A small image flow-matching model, trained from scratch.
Training: muon at rate 0.032, batches of 128.
Data: trained on photos of plants, animals and fungi (iNaturalist), 41.9 epochs.
Rows from block 2 of a small image flow-matching model, named by matrix and row number. Rows with one number belong to one channel. Each number is 500 + 50 x the weight over its row's rms, rounded and kept within 0 to 999. All counts start at 0. Numbers have three digits each.
After each channel's rows are labels from the 100 images, of 14976 (inputs lightly noised), where the channel reaches its highest value: "colour at peak" is the nearest of a few named colours to the mean colour under the peak; "place" is the part of the image that holds the peak. Only what is clearly more common there than usual is listed. The data: photos of plants, animals and fungi (iNaturalist). In brackets: how many of the 100.
# convs0: first 3x3 conv (model.enc.1.0.convs.0.weight, 96x96x3x3, each kernel summed), inputs 0-95
# convs1: second 3x3 conv (model.enc.1.0.convs.1.weight, 96x96x3x3, transposed, each kernel summed), outputs 0-95

convs0.23:592539542460463506611471461529549573458399466474548555529436440514616550509525523491471489417419469546525439510471482439555504436510512457513436431493499481494499455420438558469422594399541533436511467494482462514550575504441515567561483506534432498474528468506386485431401495464467490477
convs1.23:540420501492514507482443429540554585509408489474448393525468526461420464473461520489605502442554481482546511548548531546420493511504512499489505529514501555455490458553531470524608410516420562445557475441453437498534423499531465419432425449500493445456544496557522545592532456471479617398
colour at peak: brown (70); black (27)
place: bottom right (100)

convs0.63:482511518564420454464493494448531567489493550433534506527577558476446552517578501502484437456575438496532407463477434562566413516555602408445539433538446446555541521560552502534501369516490450427471458496482432518493457522450555483478535445563585491551452402479484532536469400501523464492
convs1.63:525432478510572557503474474495479460490459499488504571509510593524499552484437476462440532651376617512379544470456540422483496467489443578428518382538509492546449486502449486441502541480562531518492496537474451510513540470514406509579397532419441511510481477573529492414476525544495530510
colour at peak: white (72); pink (27)
place: top left (78)

convs0.19:476523553393508528516461448463465526520581396459488512533418499491435561491533482473467513544434574420456453507579485505469500509477460445433516457387536387478513484488478471495496506466441510476477489577493477463481487456446481527510489500518471426742471501489601477569537521511499517465
convs1.19:540420465478534510479502507515525479491539585479511485493515507449603561481505528555568479485441534407499485530374531490522537489438470296357443487479399483442502537505490497511502451450566547535463562506461520505600500534479516460493450475570514567380546498493481518473564481533501496460
colour at peak: brown (58)
place: centre (39)

convs0.1:524476468440459455498476475364444458526510442466499550547541564506302521529521517516547570493449570534527484444458492432454469375446554481489500560475490555503399463545490435569516448577584560488454513576489547531456519449503452568538471447460478497511578476511505516431483530499558517499
convs1.1:574463431572538415444495505427565428424506434509640529491500536522564461501491451513499522533472451467426532467498572548492534410480498458478557497560406482505485482482553605499539456454478565482499445490562465506501528482553499472467512537489545532553495501552537428531548516423474312429
colour at peak: black (94)
place: top right (37); top centre (37)

convs0.3:484506439505466460482522544526505457529581462547423612496526518526517532480489501466452476497498767508432492554394526473502525490527468581552458442525474613522485509470541447523458516526464526483474505459475499473475504463593519455537436458545493530453521480546438493447502443447426488578
convs1.3:508434470496537485522496497572518483519462503356539458491520510523488551501552497505542480441556401310542551480346434567509542497514509382428444449508500468505495471550501524484546539548409513501493521549431495502535473570450416502523550514506447492386526508467513525518535504517546538434
colour at peak: pink (52)
place: top centre (32); top right (27)

convs0.47:525526513386518494509532524504552545556463498484583502482326530350518439541527496549495505530548586544527528506528509497519550576323489486501475476380484502509513535519491576485500575532551504522471481495496473361554516522464524516475506505438550520423500576511434543494458512519498484514
convs1.47:475449531468541558469494490580504460401516552528504566507503507505511496444491511431574479440501511458560518488523532504459423533456524557495549573487552502503667517601468392531549488513460537431459603542540503474450519447499507617570498506537565533562550432515476565448507576600525582483
colour at peak: white (36)
place: top left (32); bottom left (26)

convs0.53:522515436409576483552435408539461588577448446541484491438518636458486462501516426511522513592530519481408459573454506510564630552468465433478578429426454472458508482518502465452469523526536458463466469475490489466553464508478560551536584453535475532479503432545467579430454449464519540456
convs1.53:589536517505517467454541531498527503488534604462548394466494451480534501500378451491538529463496520504575508412552640512528421516465494591563413506464489443489518459450506555570509429415502537511513496504506425454483503581545481504388418513476508481485459384433479585491522546556536456524
colour at peak: black (65)
place: top left (38)

convs0.76:532540500500506457481522451469472437477561473396533433563525536553572474443512472605478516446424537500414533480531535557504539503555417510556495562522474507512519519482466581451503533536578492510404410494552396504421375487531457405566461531447526534578441501486532522576622532520492514471
convs1.76:543479486498480531499505493565499574603534505567474509537492437524433504600475540441559512563522383504566499535459380481443549498478490467460521466458447527443464446473520447537539528490520484519512589470405542468454337505451513567471517431526517506420554442453558364467507426502500521493
colour at peak: grey (73)
place: top left (63); bottom left (25)

convs0.20:458518524487536520468437510527471471510447500533551536494325544350551504586481544509626542523487532560416525468472500528535507496426448559485464492423448503524486523532497394463574588492487567475508536520479578455514469532470524534480562549480435513515468504540516448522641501432446503450
convs1.20:532448500524565543503485495399510498494621407459554469527596507470477548459430476448438519476580440424541463533475521532506522543461610479502487512499590487507398357527540614550475485486501498521487482603479431453517492534547485473507523429478528489441603514509510506477466494568612472494
colour at peak: grey (76)
place: middle left (28)

convs0.70:483486457450498517491416577477490459523451471476487509469529508661462447441506569522504527450438432493503486502483492496524535474665643534528540460408545501499485459508482454489487482514512503479568516503481587535427528484690496417452465506488490425478444473506471518513438448449508532462
convs1.70:518508520452587495539530347495542516486456476478504519508523512596489487512519512483475520473591529436426529487556418489532437488616504441475494523487496523448576432523497594505459531486515433505565374523569407556559489391524457570561590506538454465471428491437493532437457507502434452532
colour at peak: cyan (34)
place: bottom centre (34)

convs0.27:564484516519626422521541486517586501521509495472518513495506430494494507450471497446501509506517501513541484498505512361544574507496519508462482528508524479530499529314299503507501517504493511488519524500359419483569471502515522494478600518578549477493551386508483410479502497525515499491
convs1.27:456522469491351611481479521507484460496487492483421488486508514486494495481493460511440496474552503490495514474491441559568403490483488505496437474495504488463505490648310471483470467481525507427521494522589497488498473501495459482515361498385474504494433680506477495507509483482486460516
colour at peak: green (64)
place: top left (64)

convs0.62:553466482452416483564429472588568464520529505526440445484485549497549437446488488563423521525499465467495489436450420523553458526485413381460573506434492515418559521477540616551495569576458412452564487456452596524579482456566501518477540462462541390437492430511502495478496484485475552478
convs1.62:518552506474556550495602648436487535427414493518542476470512590518459505564444552490536462533548565488422520471578528417518514524506562600604515541452470419534469534432533408460489478451555590484487518493506539508547475568484439469520408470480399554504411542534533513518503521503553499485
colour at peak: brown (57)
place: bottom left (77)

convs0.68:488431494479474553637502421537450469510440480446525537499451467433472562550495482522490513474470516450533503513402409482540554479434418469539398494516534524475499489524442530408511565418554551465465553562483635455571421469416532576476476481504383466491539495466534518481531555523545588511
convs1.68:426518521466426452524533591516548598422493478602485470518437512435556466453430556560518472479569510475424547511519462482477574502529558541474578556516518480457485472471499494473594471600447484501481504371468460516480539540546406403422459494495535525510509553515605406465453450475530519422
colour at peak: brown (60)
place: top left (43)

convs0.95:398450522570478601500454520526561463501538427466476561553501521570462441494493621490519542560565475424518499504567436502401613454525574498504484528485490553472493493465500453491444467471523506444552580495481623491546484423592473505500536469429476412463504499488526620442496473411486493552
convs1.95:531563494504496397491520497534426421487457542427536507501469517502394526563481408599453508414475574585409587494474548445561461501511583469557531438447552455505482513500502542489526487544416578545497462466508359520387478486535544491475485473563574509487501505541485475569542446480425540508
colour at peak: cyan (54)
place: bottom left (25)

convs0.73:449489551606513471472524505551471433404567547582449555562517447598477584493522535417531552420475481400438437502461576484444441435580513494484481491584526552557563460540514474541410434519463488524543545503540494475478491448556457459543515442583480519514500485546598528581589499471478522522
convs1.73:559549576510448570544547505433489615608474446440480482490449556460544425566417411498404495499462485601504581497527553556562592537451415500537508486458570442482450473451505521488580564513499516482580507496449495496485530588545454516462471522483525534448568524491504398450453542520427511509
colour at peak: grey (75)
place: top centre (42); top right (31)

convs0.86:563511545591435488429533486491524575430518454493539526475396436466452602531472582499517515522500433486517534483566673494484478504450515517406483465534463502411478506549604442502454484470433465504553465493482515454468543541567491570547515473579533586488503594437502559488481434461538513426
convs1.86:471502464467584551558517557542420481520495523506520549490541559475550408494550442510479530492554621520513482511468373469448452469496590491537525484532521537500572519444474526480533523536536529438458537516516497502417527517437525413423517484403535537522591390448472382514512543518388576582
colour at peak: orange (47); red (29)
place: centre (45)

convs0.30:459443503398517540491488570483511489557445486477500474420403542402547390531508499507480563506389518512556532499422576523504491554403469457648586518414504485481514473479509504490534546575451491548440418483481543430514466506504486510514529541594413497588505565507463477564465557479503555517
convs1.30:539572526414479452482504553479507506414450484511513539450496535396488591455480536473510478517585477483394549492590459457576420504414385596466503511389526482503432564547547429483494501444496542491478534510440478436475507459598469475492460452539571488507524505526426551417465526575567528458
colour at peak: grey (82)
place: top left (60)

convs0.82:548487452497418419445486502410380431432504540504429530524508560544380596437474493479545542584457539500485548465495568466423366474541436545437544518504465519443501547448451521514469365570492523539473483570484559509495481504439439509496536509525495503493493459443555461410515503512466437515
convs1.82:526533501533464504452507493377461438505543561419509535529525561517470541471501491551521604524554538505498508463559454518409440554506511508541580473516459500504633575471462510638528436500522515584512485501507503492485453535478545494541490481515596527555506473486489487429529451563475288515
colour at peak: black (83)
place: bottom left (27)

convs0.29:509516532560517511538475444442563552439450503469469500451430542500554407480491502566501478491491434524476524421672494462512388447525502473479442461498533380578522548496483554455543530427514555547456572498551468528522493504474462489546483575502593585581448509535500538589406541425500535476
convs1.29:510514495507497452528466472463483464606447469506495451485494418501476616521605505430519489439502403564583458553466465619477555480426501483501553481455569595475529468564463498501514452525481464533464419517464566448523577561542544497471446508547460476520567505467424440547630443543591542506
colour at peak: brown (58)
place: bottom centre (39); bottom right (30)

convs0.9:495535546489547429495493558444535525527481553452503517415499567486558523550493567568516486504417482463504475496609456534571421475403482367450463473487500417552444482470531468615605424453540554501527492529519541485493506556551505453435467511540542464628443492483487458507421474484400447467
convs1.9:557542518547419554493465442505465528563591446469518476573525544486433538461580423453448488578534430457539524423430551520487518575466523562512498472471516529528403456535568581502432549516478392528482536564530448550490473487466479523541599575415527551388473382488481491512468516475564473499
colour at peak: pink (34)
place: bottom right (39); middle right (33)

convs0.31:426545529491546560485518647408507530501475515552519521533439555432548547511445564522574561519420441467409520579447542472452513476383499412528484511451479404539489401471514487571498485494479468537562565520501551410544479513548535525541501601566482565470513582487524544483426452523506480480
convs1.31:579529471510472490472443517559485417560512516469543525535525555396485503522586479556398421472517532545585513480541500522604486507439495564515476582534565520507354538539585518456485516501459463510456523457545424552416556513484489520480561470439503504484524411442574430465592520421580469521
colour at peak: grey (74)
place: bottom centre (47); bottom right (33)

convs0.43:432485510464438524545417576511550484538499550575481570474487552415427446462476447464556477540548452523586516521475385574525541524400504609537494506488475550572571528490428490558506483584443495471417560403525479476437485495414567456510426529444513544452603492497461521514495509514516576489
convs1.43:540620437406444452465483508460454507488430447476507508453499465495517422488485581544461468494475595488470509493548587504614463494461409531480491556483525445363424451592569516484492501485540568520556500533457545456600514547559444499493529450504536471426410508446456483478463513540522444594
colour at peak: pink (40)
place: bottom centre (40); bottom right (36)

convs0.93:531517477499486602552482474501438484487470479527357546491513486485571541454491444449504508552504549486490540501448472489558461538524411507473403465559496556647463480427462530368494558423506481514383512559546518450481486483457477516527381576472445485538564474538550492444511555521529566572
convs1.93:472508455513493406512463562467522515507488484530577380469465489476535466483477598566492453441440453532470530515470448506520551471437472454456601439515502443370507524629488546566542523553467529506582478429532555551535521519495488566362485366545494475460486498515508489533517526549584541454
colour at peak: brown (87)
place: bottom left (41); middle left (33)