Weights of a small image flow-matching model: muon at rate 0.032, batches of 128.
Rows from block 6 of a small image flow-matching model, named by matrix and row number. Rows with one number belong to one channel. Each number is 200 + 20 x the weight over its row's rms, rounded and kept within 0 to 999. All counts start at 0. After the name is the row's rms in percent of the matrix's.
After each channel's rows are labels from the 100 images, of 14976 (inputs lightly noised), where the channel reaches its highest value: "top examples" is what is common among them. Only what is clearly more common there than usual is listed. The data: photos of plants, animals and fungi (iNaturalist). In brackets: how many of the 100, against the usual share in percent.
# convs0: first 3x3 conv (model.decb.0.0.convs.0.weight, 96x192x3x3, each kernel summed), inputs 0-95
# convs1: second 3x3 conv (model.decb.0.0.convs.1.weight, 96x96x3x3, transposed, each kernel summed), outputs 0-95

convs0.76,085,202,198,202,200,186,179,204,208,190,211,192,248,204,202,197,187,186,229,210,212,233,209,132,221,266,165,201,179,218,165,197,196,175,216,236,215,264,164,88,198,192,161,216,214,214,134,259,172,174,232,253,191,196,200,194,163,195,170,202,151,207,193,190,207,275,205,230,195,192,178,223,238,208,178,179,215,173,200,185,191,188,190,196,210,212,206,211,237,194,153,207,203,198,177,181,174
convs1.76,097,227,200,185,159,241,186,158,190,186,231,165,211,212,175,208,243,215,236,203,198,216,215,195,197,202,193,185,208,170,200,162,200,183,199,212,203,207,185,175,196,204,176,185,186,195,206,164,221,209,182,191,223,186,180,219,184,184,203,220,189,221,204,198,235,154,207,168,215,195,179,197,203,210,243,189,225,192,199,191,204,204,222,209,181,155,221,193,195,196,173,218,223,201,236,202,199
top examples: phylum Arthropoda (68 vs 30.9); class Insecta (67 vs 29.2)

convs0.7,091,206,197,198,240,205,255,222,174,179,195,275,202,178,247,200,236,193,239,170,182,214,186,234,188,199,226,202,204,193,213,170,215,187,171,246,184,230,217,183,192,257,181,206,177,154,213,204,219,243,194,228,211,189,215,202,206,195,210,154,178,232,191,199,219,181,128,167,209,197,191,231,249,185,143,185,172,161,184,179,207,188,213,233,234,139,193,170,213,232,265,204,147,205,200,207,203
convs1.7,119,209,208,190,229,180,193,205,240,196,178,212,201,197,207,209,201,199,181,216,204,163,174,236,139,250,194,204,194,178,182,168,203,194,165,182,185,204,190,206,207,184,202,203,155,182,196,197,193,222,213,179,176,208,201,188,197,210,176,236,208,204,204,225,201,197,225,228,188,203,219,246,202,212,190,222,228,189,188,217,218,208,194,178,201,208,216,244,205,201,200,180,209,176,226,235,228
top examples: phylum Arthropoda (67 vs 30.9); class Insecta (65 vs 29.2)

convs0.17,084,219,203,215,189,183,217,196,202,191,130,169,252,184,242,186,197,192,216,191,179,197,243,190,244,133,264,226,218,204,181,243,175,208,183,198,176,184,167,192,209,216,190,235,194,172,218,194,169,195,174,196,231,188,205,232,186,181,222,226,156,223,198,146,236,122,213,186,186,157,181,224,178,216,133,160,211,167,260,173,213,182,239,150,223,215,206,191,196,208,226,224,196,200,213,208,197
convs1.17,099,193,164,184,153,180,243,201,177,205,195,205,194,217,193,221,222,159,207,174,205,205,239,199,175,199,217,222,200,175,196,177,200,181,169,202,201,192,217,207,191,187,230,176,234,200,184,179,190,211,220,182,206,188,176,197,252,223,192,171,248,201,209,177,182,194,199,235,221,208,198,154,179,185,200,208,188,213,191,199,180,207,213,199,202,201,219,202,197,210,148,204,210,213,193,188,218
top examples: class Aves (83 vs 55)

convs0.13,098,173,218,208,197,209,197,187,215,231,85,220,145,238,198,165,216,215,205,232,221,218,129,212,200,216,233,246,216,168,235,193,175,182,201,210,210,202,152,162,192,196,146,193,174,231,174,174,173,208,204,233,181,205,158,195,138,242,186,206,196,217,197,199,227,123,233,237,176,192,203,261,202,215,183,221,195,203,208,187,198,196,236,174,244,201,214,190,180,199,201,206,208,203,190,200,217
convs1.13,100,201,202,190,230,211,182,209,195,199,223,202,226,171,187,201,198,191,172,241,184,194,188,197,213,221,213,216,248,211,180,214,175,217,193,226,173,244,186,196,206,183,196,207,216,203,204,219,187,211,252,205,202,204,218,217,178,181,188,170,224,186,227,191,231,182,180,201,206,186,196,213,191,231,186,212,181,201,183,204,217,212,259,197,204,169,191,208,163,218,208,165,186,204,194,208,151
top examples: class Aves (97 vs 55); phylum Chordata (97 vs 60.8); order Passeriformes (69 vs 24.9)

convs0.80,072,222,206,186,197,195,169,196,192,201,213,182,204,253,135,138,198,194,239,194,162,201,211,183,223,200,164,218,213,201,203,210,249,190,212,195,190,249,130,162,186,185,202,191,199,189,226,212,208,214,244,202,249,179,198,196,133,209,184,221,180,185,182,125,241,230,194,172,184,225,184,258,261,162,167,221,176,145,177,210,192,197,205,218,191,196,211,203,260,160,169,221,191,240,202,210,205
convs1.80,119,188,209,219,196,247,213,190,181,197,185,197,212,176,210,225,220,232,195,202,159,186,169,210,204,231,190,221,179,163,195,196,204,195,210,250,176,217,198,210,229,188,202,193,151,187,217,188,185,211,187,211,211,189,210,212,213,205,178,250,198,198,235,233,205,148,187,174,196,206,196,220,183,204,212,202,213,202,227,246,201,196,204,209,196,185,171,196,196,185,182,205,168,198,216,224,182
top examples: order Passeriformes (58 vs 24.9)

convs0.35,116,147,172,218,215,196,197,197,197,213,180,203,206,217,195,172,208,193,196,208,202,213,76,231,196,223,221,191,210,201,194,202,203,116,206,197,212,211,222,103,209,223,201,223,207,173,160,207,196,214,198,202,185,211,166,202,222,217,192,217,225,214,117,192,225,147,209,162,283,188,195,198,199,215,179,204,218,223,223,186,200,208,214,185,249,174,162,214,176,200,187,196,221,190,189,187,216
convs1.35,059,194,191,182,157,177,212,193,193,203,185,176,152,185,204,163,218,196,211,159,225,205,203,206,189,175,176,183,210,173,184,197,198,207,192,181,217,202,235,215,178,196,239,190,235,215,216,185,217,173,220,191,202,235,186,162,235,161,197,200,197,201,185,194,193,173,230,202,208,160,181,201,199,203,187,196,177,207,202,176,190,210,209,201,176,168,198,202,206,217,162,192,190,195,225,212,243
top examples: class Aves (90 vs 55)

convs0.10,093,166,168,165,201,213,174,202,185,245,208,196,218,188,156,194,173,142,222,179,196,181,219,131,211,237,176,177,187,175,196,183,202,185,201,180,199,226,151,110,178,137,192,189,182,178,213,167,190,211,228,214,219,223,199,198,237,164,171,176,188,247,191,208,225,211,258,242,215,215,223,209,249,175,218,187,247,246,205,152,194,190,194,223,193,171,189,203,201,137,209,154,191,218,218,207,220
convs1.10,123,179,182,186,214,232,190,187,178,217,177,207,226,198,207,233,237,203,195,169,188,185,224,172,183,198,183,199,212,220,191,183,177,165,236,145,183,222,224,196,221,185,200,196,171,189,201,204,165,226,194,199,163,249,192,171,209,204,173,216,203,196,192,215,215,176,174,169,182,191,204,222,196,228,206,211,206,223,205,200,169,220,171,197,202,177,199,168,191,169,196,213,198,207,208,190,195
top examples: phylum Arthropoda (78 vs 30.9); class Insecta (75 vs 29.2); order Lepidoptera (39 vs 13.7)

convs0.59,097,231,196,174,180,185,173,203,143,246,208,137,195,166,183,185,191,202,177,217,215,196,218,212,198,135,202,199,212,218,268,189,167,185,191,207,184,182,206,149,173,158,196,201,231,159,209,200,224,181,210,230,131,194,199,212,181,254,227,217,176,142,197,195,195,158,195,213,191,217,177,231,163,159,178,244,211,154,201,216,171,162,227,207,182,142,223,145,244,195,235,189,217,208,189,205,221
convs1.59,118,235,135,209,199,216,226,190,213,193,179,220,238,190,202,223,211,227,195,186,177,240,165,174,172,155,227,208,190,211,173,215,220,212,214,230,202,196,202,189,188,208,178,219,190,205,197,195,204,207,184,206,199,203,187,190,211,214,197,194,188,185,176,196,198,187,187,203,174,216,196,167,190,189,180,219,213,215,210,186,190,196,238,201,211,163,202,248,235,191,184,156,195,211,216,214,186
top examples: order Passeriformes (53 vs 24.9)

convs0.11,065,169,232,238,228,218,190,202,150,185,214,188,204,175,195,188,183,192,174,169,271,196,257,229,223,215,238,181,222,197,235,196,218,180,191,151,174,202,208,232,180,196,194,195,186,215,226,169,208,193,211,208,185,173,181,227,173,212,225,209,182,212,224,123,167,231,177,172,229,148,215,140,223,188,195,200,194,285,177,220,190,227,164,178,217,214,233,210,139,215,150,165,243,180,206,212,202
convs1.11,108,177,137,238,194,203,187,210,202,190,173,223,208,223,252,221,220,171,175,200,201,176,207,194,199,203,226,190,231,217,208,225,214,202,209,166,177,213,186,182,208,168,176,211,193,174,243,187,184,180,193,192,175,221,165,219,188,211,206,205,194,201,201,190,184,157,206,214,179,211,182,194,170,206,176,200,189,217,213,203,217,199,202,174,203,185,206,240,202,205,187,200,201,188,159,207,220
top examples: phylum Chordata (95 vs 60.8); class Aves (94 vs 55)

convs0.5,077,186,192,215,209,206,162,190,245,226,221,230,239,196,196,199,231,185,220,202,205,162,106,267,202,201,187,195,235,165,247,186,225,146,203,165,196,203,198,157,209,211,155,215,180,192,151,157,193,230,167,202,208,206,188,194,183,255,190,186,163,187,174,239,256,143,188,220,237,235,167,217,173,164,175,213,172,184,201,213,185,201,202,192,261,227,188,193,185,207,180,200,238,206,238,218,217
convs1.5,091,204,196,179,225,181,219,217,202,213,187,242,203,188,176,248,214,205,168,197,175,195,192,206,198,236,198,180,218,210,195,222,226,197,191,221,214,238,202,213,193,178,183,208,198,217,226,187,196,219,177,196,207,166,206,209,173,193,198,220,206,206,243,229,146,210,211,189,181,161,205,203,218,234,187,210,228,187,224,201,167,196,193,175,222,163,177,190,186,207,198,166,215,193,198,224,187
top examples: phylum Chordata (93 vs 60.8); class Aves (92 vs 55); order Passeriformes (67 vs 24.9)

convs0.78,086,213,174,219,203,193,178,173,204,215,192,176,227,217,199,232,201,223,201,245,211,175,199,179,290,144,182,200,239,203,235,208,164,182,93,205,221,191,227,162,243,209,150,173,156,188,222,205,191,183,200,196,204,177,219,207,210,228,160,217,163,213,195,198,178,135,166,173,207,221,230,184,205,147,201,141,213,185,215,177,229,204,186,202,181,200,195,167,186,187,183,155,182,164,229,189,184
convs1.78,089,193,210,205,180,206,199,199,199,190,194,183,184,177,218,199,192,167,213,189,189,213,210,196,189,190,226,197,190,236,224,191,249,181,166,203,189,195,224,223,182,176,241,221,237,176,192,164,232,195,218,169,206,206,184,191,207,220,165,212,198,198,200,234,196,189,210,189,170,215,189,132,199,176,181,165,204,189,217,169,181,177,205,195,211,202,226,221,199,206,195,209,185,213,233,196,176
top examples: class Aves (86 vs 55)

convs0.71,109,217,181,177,205,195,222,220,181,204,205,192,194,186,169,212,181,194,230,207,202,169,203,192,261,191,202,193,225,205,180,114,210,181,198,213,121,178,216,220,171,203,188,190,234,211,224,199,203,209,194,181,248,149,228,217,213,204,203,192,315,174,166,211,200,193,161,195,210,199,210,180,111,217,220,193,168,228,201,252,149,210,194,200,185,220,192,206,202,198,178,157,171,201,172,251,209
convs1.71,119,191,194,208,259,193,207,209,216,202,176,190,244,178,191,179,187,173,185,186,175,157,229,182,216,217,192,185,220,206,213,202,203,187,222,190,245,183,201,215,188,241,249,223,228,194,183,197,190,208,168,162,236,194,207,195,184,203,167,186,169,198,216,214,190,239,207,211,193,230,196,199,220,219,180,208,183,189,198,178,217,204,209,183,194,199,178,205,170,180,221,200,205,188,205,203,195
top examples: phylum Arthropoda (73 vs 30.9); class Insecta (72 vs 29.2); order Lepidoptera (59 vs 13.7); family: Nymphalidae (29 vs 4.6)

convs0.65,066,173,199,190,148,199,183,198,193,222,193,186,226,188,210,234,190,213,114,187,201,182,205,218,195,261,177,220,217,198,212,202,193,188,195,139,221,189,213,220,178,208,228,224,172,213,195,177,213,210,200,242,195,203,186,192,226,223,208,229,210,234,200,138,227,150,203,236,203,189,178,210,193,203,332,210,200,218,180,183,201,214,188,178,224,177,186,258,147,184,174,170,203,208,173,258,199
convs1.65,115,209,152,198,220,182,193,178,182,208,172,236,205,203,187,174,195,161,182,221,209,222,205,229,219,178,192,188,230,212,210,189,228,180,189,202,205,214,167,187,199,195,190,210,137,262,205,203,209,213,199,202,216,203,215,195,177,176,229,211,208,212,198,207,206,191,219,204,196,189,185,213,236,193,194,197,198,234,200,207,220,174,217,191,196,167,212,215,179,183,158,203,205,215,203,243,211
top examples: phylum Chordata (95 vs 60.8); class Aves (93 vs 55)

convs0.60,077,217,193,229,182,182,201,248,211,188,212,173,174,192,188,230,221,206,130,196,189,141,233,202,208,209,195,222,211,226,208,176,190,214,161,204,210,212,160,189,209,129,155,214,194,189,204,224,208,186,180,191,171,181,207,221,236,200,170,217,146,151,265,202,208,170,184,234,204,286,175,228,156,178,150,244,232,189,166,170,237,181,187,178,214,196,203,141,211,196,207,238,181,220,213,170,185
convs1.60,106,191,198,200,195,202,195,184,182,167,204,249,198,189,205,196,200,192,173,183,200,215,146,188,204,222,192,197,192,222,237,234,216,196,233,227,224,181,182,226,202,178,222,179,150,158,186,207,225,203,198,200,207,177,196,192,237,180,211,202,205,212,189,184,184,229,158,178,208,198,170,216,207,206,192,179,215,171,202,200,222,193,173,201,237,178,227,221,196,179,202,198,186,217,180,192,181
top examples: order Passeriformes (53 vs 24.9)

convs0.93,125,217,225,166,198,168,128,200,176,215,194,209,206,218,170,183,204,217,205,204,200,211,215,187,207,237,155,200,201,239,171,210,149,230,199,195,214,197,212,225,184,151,223,169,237,200,216,196,181,200,195,137,196,219,206,202,236,172,203,224,206,213,215,184,217,212,206,244,213,244,230,229,150,240,127,176,228,233,214,198,194,228,166,187,177,271,223,197,209,216,133,183,200,179,276,230,212
convs1.93,128,186,217,222,203,202,208,180,249,234,221,178,201,198,198,202,208,207,192,177,190,188,184,215,205,193,190,178,170,210,229,183,213,213,200,185,211,244,204,230,186,181,212,180,167,206,167,205,174,187,173,188,188,195,196,182,202,170,210,208,205,196,209,227,182,215,203,207,168,194,128,267,223,187,213,197,195,201,169,211,205,178,207,191,191,216,197,197,165,196,212,225,193,216,174,201,203
top examples: phylum Arthropoda (76 vs 30.9); class Insecta (73 vs 29.2)